Weights of a small image classifier.
Training: 9100 steps, batches of 64.
Rows from block 7, named by matrix and row number. Rows with one number belong to one attention dimension. Each number is 500 + 25 x the weight over its row's rms, rounded and kept within 0 to 999. All counts start at 0. Numbers have three digits each. After the name is the row's rms in percent of the matrix's.
# q: attention query, key and value (stacked) (model.blocks.7.attn.qkv.weight, 768x256, the q third), inputs 43-85
# k: attention query, key and value (stacked) (model.blocks.7.attn.qkv.weight, 768x256, the k third), inputs 43-85
q.145 099:495416476509513486479524501527471524499473505513498531509532550562481473475479514455478483533511487517477564503489495516480532514
q.146 122:523490542519506538487505471536521516502491516493515503479480513477458527526487519487535519481552496482451530508524502491505499481
q.147 097:473482486505522493490501491457488502500565484501489499525527501499507473456473496479499478543443461499451503509456487473484534510
q.148 117:452487489501532523474513524479496508487500458512533505501484470523548493528513512538489486526478510536559464510517498497478528475
q.149 100:509495486500485483462519498505519486547547513514508501516518476486459464486469514539489485463525505530445427472522542531475554536
q.150 086:524479472452543479532500519479474476509500545490538462489492507475547490498532505491519527507532538515545527541524506479489468551
q.151 112:501507490478514438511487496508495508507457553505535509510527465478512471549535499515485500526510529511521502496512566509517461523
q.152 095:496522530463503549491488479468536525443512494498536550525464528509455489482479517467486501534490508510523474501475537472503515466
q.153 115:446486473492442479456533485528506465521481493503529517485553514537450468522491513519499514495494522503486491520497499523527516480
q.154 102:491475462522541489526507528480495483488522467516481508492491517508545541439467482494490487514517517527504510468491540514498524476
q.155 101:530451508511470517460474445484510511459456497494489537473491523498497530530487491481513509528517491495496486501477459522480471442
q.156 095:446464475485511507498503467500466538477471501492495503478510539529507505493449504482499468514491484476490505464467488513504505505
q.157 105:511537526518498532476494446551451475492454526488468497505480470497498509517477514549521497476517473476423500519483512519520493492
q.158 102:485550498519456486433537502500509495512511478521535551488526530540464471491471514528459518498506496506484453509512507506509516497
q.159 125:514559487522508508519485463485493487515484552490526539491484453515482486528514499483468516501484489462528528483460465490467494506
q.160 079:551486534547546509512456488498512511481514503499460463541513435542517523456527490516488473528490503540443493523460505498466465521
q.161 100:522478464470536541491473499501512527493528511509530513477451508500492530487481518469483505521537509524580531470486479507456501536
q.162 119:501454511515530457529466519473491505501500522502479518507476442479492447464533515495503477520482527505519491495493519480526550498
q.163 095:522453550490494557491518476524463523523592511496495490492479542524472462471470529513524484482517543522449443489485434546501477553
q.164 108:506513503528526537477495487544484467504523507499535510469451459466478483523506530499535495507528558517534439467507497532524515498
q.165 095:507483429527530450456509490510518458506491526508505478484523460473483496507497498501496489516482475523542491503551529523506514530
q.166 117:500452474523492504536514496538486515480485480502504480517504519543563509528475512470529487535502517514505489489508507514492500490
q.167 111:504526552512513525483494512451496507480506506484472451519514461472567523509487506549507478493462478500511473518512506504481545485
q.168 090:499472496473471497450525473492509520501527512518583535499500541472447476487467498484516460529455487520489485468503550524516539505
q.169 096:465476495490490538522466517514482503492503475505455473525508505570554538491456493529505482525502470510431507480479470480491495499
q.170 101:448531480497489477544463516505478510476479499477457490523516480551510487495509483519506497532504462512474536521473461479505491518
q.171 101:480512570482492516550518496490453532492527422484490504471511545481573530531515514515541505502527536495469489499485456485476491465
q.172 086:505558530504500532534499499491499490519532544502530492516478490469506516505506502515500511465450482495488460455524484492475514502
q.173 142:502532503535512506476503499546497464510482530511523507500526514537488526495495485527475503475504498488474495511515553494510471483
q.174 101:508487443524538471498482490523504475535538525519499495479501450501456484455524512493496495512483507506499468461484498520499502534
q.175 099:511447503477527480487504489509527517524534458501504505526521502505506493503472541450511483489492510465483467470486497473435487506
q.176 102:513564460459533520506520497492517478521473495483499462453497483466522538516510517475484537459529510474562530487515471457481494548
q.177 080:533526538505469459533520479477515507464477556490534525511474520464472512499522466501485505511473535482489490526533504493546466487
q.178 096:502476530456494526488479516457497515502505531483487485501494503468517434500518522461511503541491494477560546552477515478506489517
q.179 092:493464514433517479501490520476513526519511450500516540498484513478513516482448514471488495483497500459472502455509525468472541467
q.180 101:505513506517490512476508507545506491543473484488441466474526496531454515539557504499504522489542452546495553478517495522511525525
q.181 094:483488443484554514449492515537480489529520516506494513509532476538497476500469526477477498516481476488519534478506503505480523534
q.182 134:501508525508488530444500495534495517485506482507567525482507520519474517503526492481494495502511471523507473471497484463505477489
q.183 108:472463505453515487507475497479474489499486496488535487488511510475553479517468500515520494518492513563519516539490534519524461512
q.184 101:510492522482490482476507507463512481481486472506499524539480508559471487461519507472514489529469506482492460472511492498474511458
q.185 112:445507490476537553467486471499485485515543514491533475480496487472527542492484507525528506515475491541489477489464453516481499519
q.186 100:454515484518519507466512492541487512524503478493516534489509491504503505494478513512489473495504498506477495460457534487478587535
q.187 100:497463509508454498501472481500496527509496502498497509512525466517557508505517495513478489516471460499459533528445540461486503519
q.188 094:503475529493536537445484488538476517521485502503481477535506441550515486515487521516479478494494469490454512477470563479475518519
q.189 079:521525522511532493521473480458526472499464517497518485504507447518476486522525500467497500482442508493522509477487469499468445495
q.190 103:509431499514451507490520499500518553483521535502500472514521503497515491503538527509502488505476513489530456545508495508498474525
q.191 100:523519508484489510522446506506503460514504509494473491494501477459517472526534516519516526498510531496474539512501477518487481487
q.192 072:500481538474490451525467476533448541509543503493498460492534487500550486549507511482546482531510505477503534481478544473501505520
q.193 090:512531513464539558459473480483491513483486504495471466480489459499475470469482512546477514463543481490501484492468558505506491524
q.194 105:496527505547512561475510489444496466531457569494485512513483482511484521502473490512511491482468478481532451475497528464481511502
q.195 091:505528514468506454520496533494511492459478498502538467500506539527426531488512480497518501513481497504534455515512504492503506478
q.196 093:503457500522508488533476506494526488452480519523521521506506522506507492495490506503464511516472512480472469499494544486526486500
q.197 091:480469483488543460512478463488499533497447485511513468501521487538507467493482523503506514482488512479518457484452506494489539502
q.198 096:495489515519536502544497548502518503472479448531475513505503539512481495490507518514482487495488453488439478496499546549489483519
q.199 100:544498499515467490483491528468496468458480521492565482500469495546484519489480517495517510494515510524536523538492502470550500463
q.200 082:498417549513517486556485512493516496459505509510501496508532546544511488494476466523509502526484537505459490484508509500495516520
q.201 102:432498535490516497465484499503492521488510534503490533491467494447473460478490457483489510525456492507535472463547514526490464525
q.202 108:533465507500466485534497539520489484488501524489483443485511477503490480518489477489503528528526518548471569506479491513499505514
q.203 086:554534484520488489478467525504524458493447504498527458516503544508472492516513480480512528487476492537513408487477535520516476492
q.204 111:498499508473519511517515571505457508465508502499476488521523529510468522523515485502517485519476502503468478479496526485488504513
q.205 097:535488478479529514499466492482547528473479472505464488495533519489498478514495471539472516494487510527454433527501477483510525511
q.206 117:538548537519463509469489462494464481511468527494497493511494556526498529544477491518514495490496484578492436531510520506487511478
q.207 086:483530488455529480498501516552496485510494453507479480509508535479483496520512511465501496477483550477470507500450513544500493552
q.208 102:538521495511516467488563530493501513473524548502521479469503542464467530563556494499495490518513497533481467498511528473499515525
q.209 112:461516497501460502528528508487500492509555543502516496464511445512491454472519481474466524528529458466521606515460491494505507500
k.145 093:504540542470444513478484518515502446480449484493486507524514504510513498543511498511509539450507510518533505486512438490528526507
k.146 125:538485466504459484543522548479470485496500534505472483484537489513503453441504506533479490518491527492532496494502474505500465520
k.147 092:491523502507449471439488466501524461518462454495493515498473497499454579566521483540486532486547511517512524502494465545493526513
k.148 117:530498484478482438496499458486498490522464441495473517502515500515493476536519533495485514466534514524504478499494498441514533478
k.149 106:495505525470480499543469537517519543495489457492517506486508553513480510501480476506499501513523531489532444549503490483527482505
k.150 087:548539540526517442504551540524494472477476524506500525523513485507497506479501507540511498512442522503506486544470475441470474471
k.151 107:477479499499525436558531538470503553472498493517472489522499495528521522511472495489498493499470479513504486524482488480531488511
k.152 102:498499467503492410513513490494502497515508500497481494471478470484462493500503497495504518504549516506542494481511508514505519553
k.153 120:485499461551485459514492511483544505535508496500452477492528469489518495471527466462523493493507535494481479441512478530537571477
k.154 115:535513544448540513463456434468485519500493498491480511527470504463458519562487534552529493498513491523519455503488538473508523486
k.155 100:513460439471497502555531479485550495530512498496425482495511494567531478510485510496479489481532477503489491467481514515548511500
k.156 099:497497500455515510482499521474513503510498460498500489506507502534506470538530495515463537478520487509543477490528471498515510453
k.157 110:473478473507517571566538535521500498549515543510507482529497471557534503397522490479497491531511493493504493483480541484491495492
k.158 107:500489491488461442539508452489499486495483498500454482490495502567531525470509488484512506487522527500535500474521496528526521516
k.159 123:509472464495527446545488511457503527479538473493483449499530504545507518562548523513468497474499476533551485508473447470479486537
k.160 079:527538549465494527509475461522502513471488481491482510513480502492484540526507523527496494498522520508532489482491546492498473495
k.161 100:542493492460525456500482527457486504502473518481438503535500485487493490568502512563504496453441501535545478496514467473490504448
k.162 120:544509494465533471442462433509492498523484464484512492450498512516451484501501523510499501479506502535506535548486484510508526513
k.163 093:491536470510523547473502549503487487555497533504468538488493459479473526462532467492483498513502546482518514489477515489496485448
k.164 107:493461475497522522555520552483485500571477588515485516505510480478494489420496517435497469505508473501514506504465520507442506504
k.165 092:495458492489472468508520462495553491519456434498480510482482519506526487485446518463500490504525467504497502542490466503457507484
k.166 125:465498478476508570448527485501544494531482459499505474506537486531467496482507486505492496464488495519481514506463515507516511429
k.167 112:511498484469439493498498462516544478531497467497499525497475500507472506489517527490468502518512461547504515521469555501513476436
k.168 095:488479453488483461528516520501506505528495452477416485497506481489504463509464502532518509486526521481486510471496442513535536513
k.169 095:471507504477482552498473454498535482496476515512501511521489497503476513507509483520498491498484480520526494481511538500545518445
k.170 101:437506501480479522486494483510562496456491487511515474496509528493493485522502476504484508506482466514529510525504457515500448474
k.171 097:519525483519504545509510498498483475513509527526540530535509468482471521474560500493459500500507507496488531493510534513507481470
k.172 083:522470465496524469510501523480485543524522437482473520481476513529465487513527510498478494500479480519523521538453511519531511488
k.173 152:557545537499494504541494535477475475499485515491468473511520505519553413450514499525506499492484488464499525487513483500508513502
k.174 102:502478516460513502485447498506511517479470491484512502469505495501509532512483523499508505473516507488520523555499468526488504479
k.175 107:478527542509470521470512553496503495506467465495535518508527496493500529559500485501492520495518546482485481487527463559487516492
k.176 107:521470558551521475510542496496510496542479517500484486501507549511531477483520495535497494504466504502494455492530505500452460520
k.177 080:498481451520531463529534486504482543511572462510489498481477509522506481471500510495510474549530496491502496509462505496500511576
k.178 100:515513526529485447471524487519477454493513582495553519503471492488494541484513490509515522516487506524471539499513483515452512537
k.179 101:520510509514504490503503496489486493525478464504523515488492509495463496525497480541504517500525533525522480491557502506540530503
k.180 099:472458510497502548534474543540470499455487560496517503490476535484541489460493502452519500497482494519519510444544545491511441509
k.181 100:487533528528459480481482528481516448490450522500508516497504479488534517537488511465503507480522493499502512509503453483480502479
k.182 146:517498483487487473590509489481489439478500522489436497517501490509544430470493491486497487475469488489553522456523489541511549511
k.183 114:479499491521518443522536501488540485510502516528514547544479461461480568502495505480490498495496509513500491483480518477512529473
k.184 101:472460464486484499510515458536512482514489462486419473496511492552521460493471520509525503536520532499476487473502496519517492457
k.185 111:523496474501494460472513503455528517526482520495466536489491482487492554536516518514487502497519509517517507477471509516522509484
k.186 111:484515521462510512538526554485523496530474517501520486508479532496510477490517497511493511509524478539582457482529505503506490524
k.187 098:534514487501505467532460436481511495446556475519530507501481500495492561527502513531473499516519494528514484505496511471548531527
k.188 091:489517523494476533544504514498491488488473526510499498542492463537536528480512503486489517513496521533523457462525522462487487472
k.189 080:490486507548502487505523512504522509503495460494478503508507478489531512533514511491488502488490528490465502466509473540472495496
k.190 105:542532496488470459444501483531525490488528473505574552427477479516503522458478510452473525534533502474461529553486515517513520475
k.191 104:478449498533489515525503531497509512513465551511491496523501482514467538491495483490495491481474465491481530499487527506558471507
k.192 069:493487515498538444538523545540473536482530489496509509493509541490494507528489479509493492464506496501459491508484532513508478524
k.193 092:519537537477489443425469551483504461519458449487488503524503456487495504502475507517482485516481478482468534513477449477496516540
k.194 105:515512485475476500502478504475523515535493503496484510495542511501493518534512504502507480514511523528475525477486459513503485510
k.195 096:485477490519505444510507478475504528489496541511476554507491486508462529521499513567484487509495501480430513504452531473473537549
k.196 091:536494469528495457508535478474486503510564513499528557522480523478498526499490493485485469519536523575455485483530515498507463506
k.197 090:547534469485511460525508479484515471502538519512488522459520477517433526520549519495472509458499486469489505508485500483475503459
k.198 109:507518445478453477495490476506541454521492504489491531487519456504536514490492535491509506513492512456500498545489468494501526529
k.199 100:521505548474516481529538519461519488450515534506556498504477523507480478473491523563477512524508514541513536495525504529482483498
k.200 076:481482461514484519534507447497505534497515555502503526510512501479511529539511495494477493480546474484504537494537526503503484483
k.201 095:491514480487474460459457499510478511532479485491431473512504486489477521497500478444499501466519519504504479473452505491478504487
k.202 096:481507543468500521495541507491539515480469459513523495521502465504551541491475499502478491512517502437538572528504534525533485513
k.203 092:529493479480505476453489517465497467511553503509486531496483462515453526517480531567479483480522506458409518498442464497479486538
k.204 110:507483480511503510516540503526477495542510490502531516518522523530509515550506504493506476538495486501476530554452497502464477549
k.205 096:509500480523487520478463488477515528543501499505529519513488514490493527536485504494486486483513515506472515489496565459501468496
k.206 119:451529481454522517466467533502527538465454452500527498508524506489482510549472549514476499502524471481447513516480484498478526512
k.207 087:500541477477547493449529490506458477535493494513481463499489491523447510530525528469508522475500443475481509529503497497481497493
k.208 093:517526493521485538507522487537476477488527498500522494499511493520486493459475494480523502551452494509470520546521491523473484532
k.209 102:564484505497491473493539488460518508478508507498465510489491451482519504498513491515522474500498544502521487489467497489549473479