python train.py --crop_scale_min=1 --fused_qkv=true --width=256 --positions="learned" --momentum=0.95 --orthogonalizer="newton_schulz_5" --ema_decay=0.995 --decay_fraction=0.2 --final_lr_fraction=0.1 --warmup_steps=910
Rows from block 7 of a small image classifier, named by matrix and row number. Rows with one number belong to one neuron. Each number is 128 + 24 x the weight over its row's rms, rounded and kept within 0 to 255. All counts start at 0. After the name is the row's rms in percent of the matrix's.
After each neuron's rows are labels from the 100 images, of 14976, where the neuron reaches its highest value: "responds to" is what is common among them. Only what is clearly more common there than usual is listed. The data: photos of plants, animals and fungi (iNaturalist). In brackets: how many of the 100, against the usual share in percent.
# fc1: MLP up (model.blocks.7.mlp.fc1.weight, 1024x256), inputs 156-207
# fc2: MLP down (model.blocks.7.mlp.fc2.weight, 256x1024, transposed), outputs 156-207

fc1.574 019 [137 134 144 116 102 128 136 116 130 161 109 123 113 138 142 126 104 126 109 150 129 154 134 134 132 144 127 125 114 102 146  91 106 118  97 157 142  90 117  71 120 105 155 131 159 155 138 126  65  96 180 130]
fc2.574 017 [113 117 113 147 131 120 166  85 138 137 133 125 134 151 119 168 121  80 132 112 100 124 184 123 131 149 128 142 125 107  96 123 138 143 128 128 156  62 135 121  94 123 137 161 119 113 147 107 104 174 143  79]
responds to: order Passeriformes (64 vs 24.9); family: Parulidae (38 vs 1.9)

fc1.238 035 [100 132 141 129 123 112 111 131 115 145 130 151 107 150 129 139 114  81 156 138 126 128 124 157 139 116 116 143 129 182 137 124 162 129 115 123 126 119 110 165 139 153 139 146 161 126 111 120  99 131 100 120]
fc2.238 037 [128 115 135 144  97 163 122 140 177 132  95 124 124 146 134 140 112 180 135 119 140 129 136 146 120 149 147 155 154  65 131 150 102 115 124  92 132 168 127 119 126 143 138 100  98 140 127 135 145  81 112 107]
responds to: class Aves (100 vs 55); phylum Chordata (100 vs 60.8); order Accipitriformes (49 vs 3.9); family: Accipitridae (36 vs 3.3)

fc1.272 092 [ 86 142 125 148  89 117 150 113 114  77 131 112 123  90 118 118 133 140 106  89 150 159 116 139 132 134 109 145 112 132  98 181  98 150 103 116 110 160  96 139 139 142 115 131 128  88 101 123 148 169 114 147]
fc2.272 090 [138 143 140 130 142 125 120 155 165 158 131 135 133 112 119 118  69 177 157  87 143 165 125 143 132 180 147 118 141  86 154  99 128 103 139 150 121 119 111 122 158 183 109 109 111 124 146 144  95  97 159  97]
responds to: order Lepidoptera (47 vs 13.7)

fc1.736 032 [100 124 157 158 104 161  92 124 168 140 148 120 102 145 133 113 131  90 153 115 155 140 131 179 122 162 146 105 150 108 127 152 148  86 113 139  93 125 110 146 147 135 127 166 147 149 129 155 114 125 135  92]
fc2.736 043 [144  88 144 143 144 147 129 114 141 152 115 145 129 125 114 167  90 150 120 129 114 123 134 160 133 166 153 177 145  69 106 140 122 118 142 120 144 106 117 109 150 154 167  81 119 136 145 154 120  98  91 133]
responds to: class Aves (98 vs 55); phylum Chordata (98 vs 60.8); order Accipitriformes (27 vs 3.9)

fc1.583 136 [170 125  80 114 114 114 173 119 113 114 106 140 123 115 141 162 160 112 133 130 105 126 100 122 143 143  98 146 176 145 108 108 116 136 111 149 117 161 146 118 116 127 104 149 179 161 122  82 165 169 133 126]
fc2.583 144 [138 128 117 129 133 123 124 107 100 193 110 177  94 100 168 125  77 126 100 122 158 125 148 127 153 140 135 116 124 106 122 119 167 107 150 111 132 125 131 145  95 114  92 150 107 149 111 111  69 101 142 132]
responds to: class Insecta (81 vs 29.2); phylum Arthropoda (81 vs 30.9)

fc1.638 024 [171 172 145 139 133 144 159 115 116 103 103 147 105 157 131 100 161 118 123 115 115 105 106  74 132 115 122 137 102 132 161 137 140 103 158 124 119 169 137 173 125 133 112 167 165 123 134 124 107 129 116 110]
fc2.638 020 [107 127 150 120 156 142 124 126 113 116 108 135 109 159 163 135 178 101 151 118 143 107 143 154 151 175 146 161 158 155 127 158 127 150 105 126 109 134 109 122 104 143 171 146 131 132 158 115 109 133 136 113]
responds to: class Mammalia (47 vs 3.5); order Carnivora (36 vs 1)

fc1.163 091 [163 129 109 136 157 116 124 128 116 108 109 150 105 121 152  99 154 147 159 109 126 121 121  93 104 161 141  84 149  86 135 129 138 131 153  99 132 118 128 143 174 123 127 109 122 135 175 137 109 125 103 110]
fc2.163 089 [147 131 167 113  96 115 118  98 169 125 158  96 144 118 122 104 131 144 130 163 125 106 158 111 115  96 125 161 127 124 157 138 128  92 159  94 119 148 114 132  78 115 132 130 114 168 155 106 144 153  96 112]
responds to: class Mammalia (38 vs 3.5); order Carnivora (28 vs 1)

fc1.179 035 [127 150 123  90 105 127  85 142 105 135  96 130 130 101 128 173 140 139 152 126  95 132 140 147 145 100 150 168 128 150 119 169  92 155 131 114 172  98 106 158 137 177  99 133 111 127 135 106 175 125 136 119]
fc2.179 033 [145 126 163 166 126 132 144  94 124 128 105 124 144 102 114 101 102  84 112 114 120 149 135 131 134 148 136 139 116 134 170 107 193 147 132 149  81 141 170 122 128  78 133 157 109  76 137 137  93 111 118 129]
responds to: class Mammalia (46 vs 3.5); order Carnivora (29 vs 1)

fc1.139 105 [ 97 142 138 108 149 109 141 138  82 136 108 142 110  92  62 121 166 155 111 144 155 102 148 140 133 127 149 122 118 143 119 117 127 129 106 143  89  84  78 142 113 104  99 151 149 159 155 131 121 128 113 123]
fc2.139 102 [128 154 130 132 109 150 108 148 112 133 143 142 114 164 142 128 177 143 137 125 116  90  93  97 136 156  99 113 110 150 131 136 109 115 139 126 171 142 162 136 172  71 120 124 119 133 162 105 175 150 113  89]
responds to: phylum Arthropoda (60 vs 30.9); order Lepidoptera (31 vs 13.7)

fc1.664 119 [149 157 122 113 132  77 100 129 128 108 138 130 121 154 118 154  67 170 150 125 151  95 156  96 154  59 126  85 120 157 131 134 164 122 132 121 154  88 129 104 165 129  71 109 131 134 138 111 132 138 115 130]
fc2.664 124 [130 147 120 106 144 138 126 148 115  88 156 105 130  70 117 117 138 184 100 136 114 145 118 125 136 145 129 137 131  99 122 128 142 177  80 131  81 128 121 114 116 114 123 101 139 125  87 131 103 144  91 150]
responds to: class Insecta (68 vs 29.2); phylum Arthropoda (68 vs 30.9); order Coleoptera (27 vs 3.2)

fc1.505 169 [106  93 132 114 129 189 138 112 122 122 132 123 126 152 117 135  68 110 119 125  99 137 122 108 112 134 136 186 113 119 154 109 158  72 135 118 164 118  81 125 130 138 139  77 116 153 107 123 140 191  84 161]
fc2.505 179 [138 140 109 124 120 107 113 165 130  90 128 107 156 152 184 108 169 130 114 102 161  68 125 101 138 163 176 132 146 130 100 125  94  98 132 188  80 147  99 155 149 159 155 141 151 130 160 154 146 134 110 103]
responds to: order Lepidoptera (46 vs 13.7); family: Pieridae (31 vs 1.3)

fc1.651 060 [119 121  74 118 152 146 165 136 184 100 135 120 136 132 165 113 145 130 126  93 114 112 135 114 114 110 138 135 154  97 127 152 116 130 125  95 113 139  94 117 106 100 140 142 156 141 110  91 145  89 165  87]
fc2.651 055 [137 159 177 123 102 134 146 124 142 150 166 145 172  99 119 165 136  88 152 124  87 173 178 153 157 117 143 129  92  77 142  92 134 120 159 137 148 127 117 104 127 116 138 167 132 114 170 124 130 129 114 122]
responds to: class Mammalia (43 vs 3.5); order Carnivora (26 vs 1)

fc1.689 038 [129  68 104 104 120 171 142 128 148 148 108 106 125 139  88 149 149 158 141 164 141 133 101 123 114 110  81 117 101 118 108 137 131 134 109  93  67 159 108 154 146 147 134 133 101  94 103 108 179 124  94 129]
fc2.689 037 [ 94 131 134 104 144 119 174 104  94 112 129 126 126 124 114  91 123  81 117 158 151 112 123 129 105 131 130 130 172 139 149 139 153 158 115 105 168 106 179 122 131 100 147 109 106 150 146 136  90 121 156 125]
responds to: order Lepidoptera (36 vs 13.7); family: Nymphalidae (32 vs 4.6)

fc1.12 128 [115 122 104 129 144 115 156 120 103  93 132 137 184 126 137 136 110 109 128 147 148 149 131 169 111 149 115  83 129 173  80  74 154 132 113 153 133 176 131 146 113  90 148 129 131 157 159 132 158  77 130 121]
fc2.12 106 [148 159 110 101 113 136 135 148 147 157 143 127 112 111 142  90 123 146 102 126  95  81 128  93 122 137 102 163 131  98 121 139 104 112 157 130 133  79 125  96 115  89  80 125 117  97  98 147  61 154 118 166]
responds to: order Lepidoptera (33 vs 13.7)

fc1.447 062 [156 107 132 117  85 150 145  88 170 128 170 174  98 144 138 152  91 115  97 123 145 140 140 157 140 131  98 121  88 192 147 124 118 125 122 146 125 118 125 142 167 118 102  95 113 140 149 132 146 137 159 147]
fc2.447 061 [122 124  99 141 158  96 112 116 124 120 112 107 108 107 129 161 114 157 130 134 128 114 109 118 111 112 143 128 129 100 138 124 137 147 148 132 110 147 108 142 105 142 126 105 145 104 135 148 143 152  85  92]
responds to: order Lepidoptera (34 vs 13.7)

fc1.588 052 [173 141 152 108  79 160 134 132 109 143  64 120 110 181 107 134 123 200 100 115 162 162 110 145 159 107 127 121 140 125 125 144 134 145 136 106 107 155 144 131 131 151 134 151 170  87 134 135 124 104 110 128]
fc2.588 055 [122 136 106 137 111 142 127 133 123 135 176 136 112 153 124 121 177  76 168 137 104 104 123 126 146 124  97 113 121 135 112 135 148 123 115 112  83 125 130 144  81 112 133 115 147 157 121 124 111 164 125 123]
responds to: class Mammalia (46 vs 3.5); order Carnivora (33 vs 1)

fc1.527 166 [105  85 134 152 104 119 172 108 114 113 105 144 137 111 100 103 137 132 131 131 100 120 135 126 153 137 127 152 124 144 195 126 125 152 127  99  92 105 102 141 127 125 157 154 121 141 130 124  78 121 121 123]
fc2.527 174 [128 131 143 135 149 146  92 153 131 158 112 122 137 138 151 129 122 150 184 133 144  92 107 110 125 107 123  83 131 108  90  90 110  73 125 127 136 105 172 136 136 140 120 158 112 100 104 135 128 146 120 111]
responds to: order Passeriformes (54 vs 24.9); family: Parulidae (25 vs 1.9)

fc1.695 067 [111 182 153 114 144 118 115 133 153 111 154 158 142 117 118 120 118 127 121 115 153 175 100  85 134 160 158 148 125 146 110  98 117 149 101 143 148 164 103 127 115 131 100 128 157 100 143 132 138 137 178 109]
fc2.695 068 [107 138 139 118 100 127 140 136 122 141 138 126 142 148 109 154 139 148 103  96 115 113 119 100 160 105 128 113 130 129 139 124 132 135  89 108 104  92 138  92 114 154 166 164 109 144 139 116 155 166 148 116]
responds to: phylum Tracheophyta (36 vs 7.3); kingdom Plantae (36 vs 7.3)

fc1.67 069 [117 133 158 141 129 134  96 121 140 116  91 100 110 111 147 145 148 124 139 132 162 131 149 147 148 108 107  84 119 123 153 150  92 131  98  92  94 161 142 127 106 124 152 134 164 100 129 104 138 137 144 128]
fc2.67 065 [121 104  98 144 164 104 144 125 147 121 108 138 187 148 147 131 147 127 112 132 108 153 108 137 129 117 104 170 165  86 118  98 144 138 164 119 145  91 107 125 121 115 130 114 155 161 127 153  95 143  77 125]
responds to: order Passeriformes (64 vs 24.9)

fc1.387 048 [158 141 125 103  98  94 142 138 131 144 127  90 120 150 171 144 137 123 156 120 131 147 131 154 141 131 143 120 105  90  99 129 171 114 137 147 189 153 153 143 105 149  78 159 118 128  99 126  89 145 155  99]
fc2.387 046 [120 133 143 129 115 174 136 149 179 116 164 133 125 149 134 117 102  81 121 103  93 108 115 140 122 103 118 107  87 144 150  88 149 112 107 177  74  81 127 104 126 114 115 130 136  94 136 116 137 132 113 152]
responds to: phylum Tracheophyta (35 vs 7.3); kingdom Plantae (35 vs 7.3)

fc1.34 042 [126 110 148 129 134 164 116 144 162 112 106 142 129 122 161 149 110 134  83 129 143 139 100 143 133  98  99 143 171  90 181 157 148 112  96 113  93 146 132 165 171  73 103 125 113 124 146 128 101 116 119 120]
fc2.34 039 [121 136 150 133 104  52 142  97 139 141 142 116 126 111 119 164 171 124 149  93 182 132 129 126 119 107 149 137 103 140 149 145 129 154 135 112 162  82 137 123 112 133 126 129 124 130 136 114 149 162 117 136]
responds to: class Insecta (98 vs 29.2); phylum Arthropoda (98 vs 30.9); order Lepidoptera (58 vs 13.7); family: Coccinellidae (26 vs 1.7)

fc1.743 170 [129 142 136 114 118 109 141 141 104 131 101 128 102 101 125 136 145 101 125 138 129  89  87 113 140 102 139 123 132 128  81 111 156 128 120 156 119 113  96 135 163 132 122 144 174 126 125 138 158  90 118  76]
fc2.743 188 [122 120  87  89 103 102 133 153 157 118 137 102 129 108 165 129 126 103 106 132 121 152 142 109 146 162 104 151 122 148 127 108 163 140 106 143 158  97 158 120 132 119 123 140 104 138 115 129 145 161 125 145]
responds to: class Aves (85 vs 55)

fc1.688 104 [134 115 104  96 143 157 118 152 155 167 109 127 131  51 118 127 124  98 113 139 182 185 126 102 147 107 140 191 120 115 161 166 105 150 100 131 118 170  86 161 105 148 155 104 132 143 133 152 109 116 102 110]
fc2.688 097 [ 87 142  99 138  91  81 129 109 123 145 144 118 148  99 134 160 117 132  93 103  85 124 116 128 118 121 144  78 111 153 138 122 110 115 110 142 142 164 106 128 114 129 132 151 114 130 121 121 125 123 129 141]
responds to: order Passeriformes (57 vs 24.9)

fc1.425 059 [158 166 127 157 122  68 196 166  96 107  90 148 134 124 111 107  66 155 115 148 113  75 110 147 108 136 172 105 129 134 140 122 135 156 180 146 135 128 118 146 116 111 102 164 151 138 138 105 110 116 127  86]
fc2.425 063 [113 148  95 149 131 170  80  67 132 158 135 146 133 144 138 131 155 127 126 102 149 152 134 113 146 109 110 141 159 147 143 152 162 106 144 120 144 111 166 142 138 147 126 112 108  85 128 143 183 122 105 148]
responds to: phylum Arthropoda (71 vs 30.9); class Insecta (67 vs 29.2)

fc1.197 091 [ 96 152 121 110 124  77 145 145  97 124 179 108 141  93  88 135 165 139 129 123 100 126 100 133 123 156 126 126 118 153 121  90  98 131  99 113 147 179 103 126 127 127  96 189 140  98 128 111 102 127 147 105]
fc2.197 076 [133 102 120 122 160 154 115 151 114  69 114 115 136 114 140  94 101 160 177 143 120 159 124 136 147 176 114 147 116  91 160 129 106 130 109  90 140  89 130 117 178 123 115 179 153  88 163  79 154 130 113 165]
responds to: phylum Tracheophyta (27 vs 7.3); kingdom Plantae (27 vs 7.3)

fc1.457 127 [123  86 104 172 144 110 150  84  92 140 127 141  92 126 137 148 156 139 181 127 145 106 141 110 121  95 137 104  97 143 121 185 120 122  87  91 155 133 102 124 145 148 104 141 139 124 139 108 130 127 137 162]
fc2.457 115 [115 146 163 115 133 157 132 137 104 136 124 151 174 119 139  90 142 150 158 138 117 122 157 121 127 130 151  81 168 160 126  93 145 132 130 123 148  70  88 104 128 125 171 121 132 156 110 118 102 105 114  89]
responds to: phylum Arthropoda (61 vs 30.9); class Insecta (60 vs 29.2); order Lepidoptera (35 vs 13.7)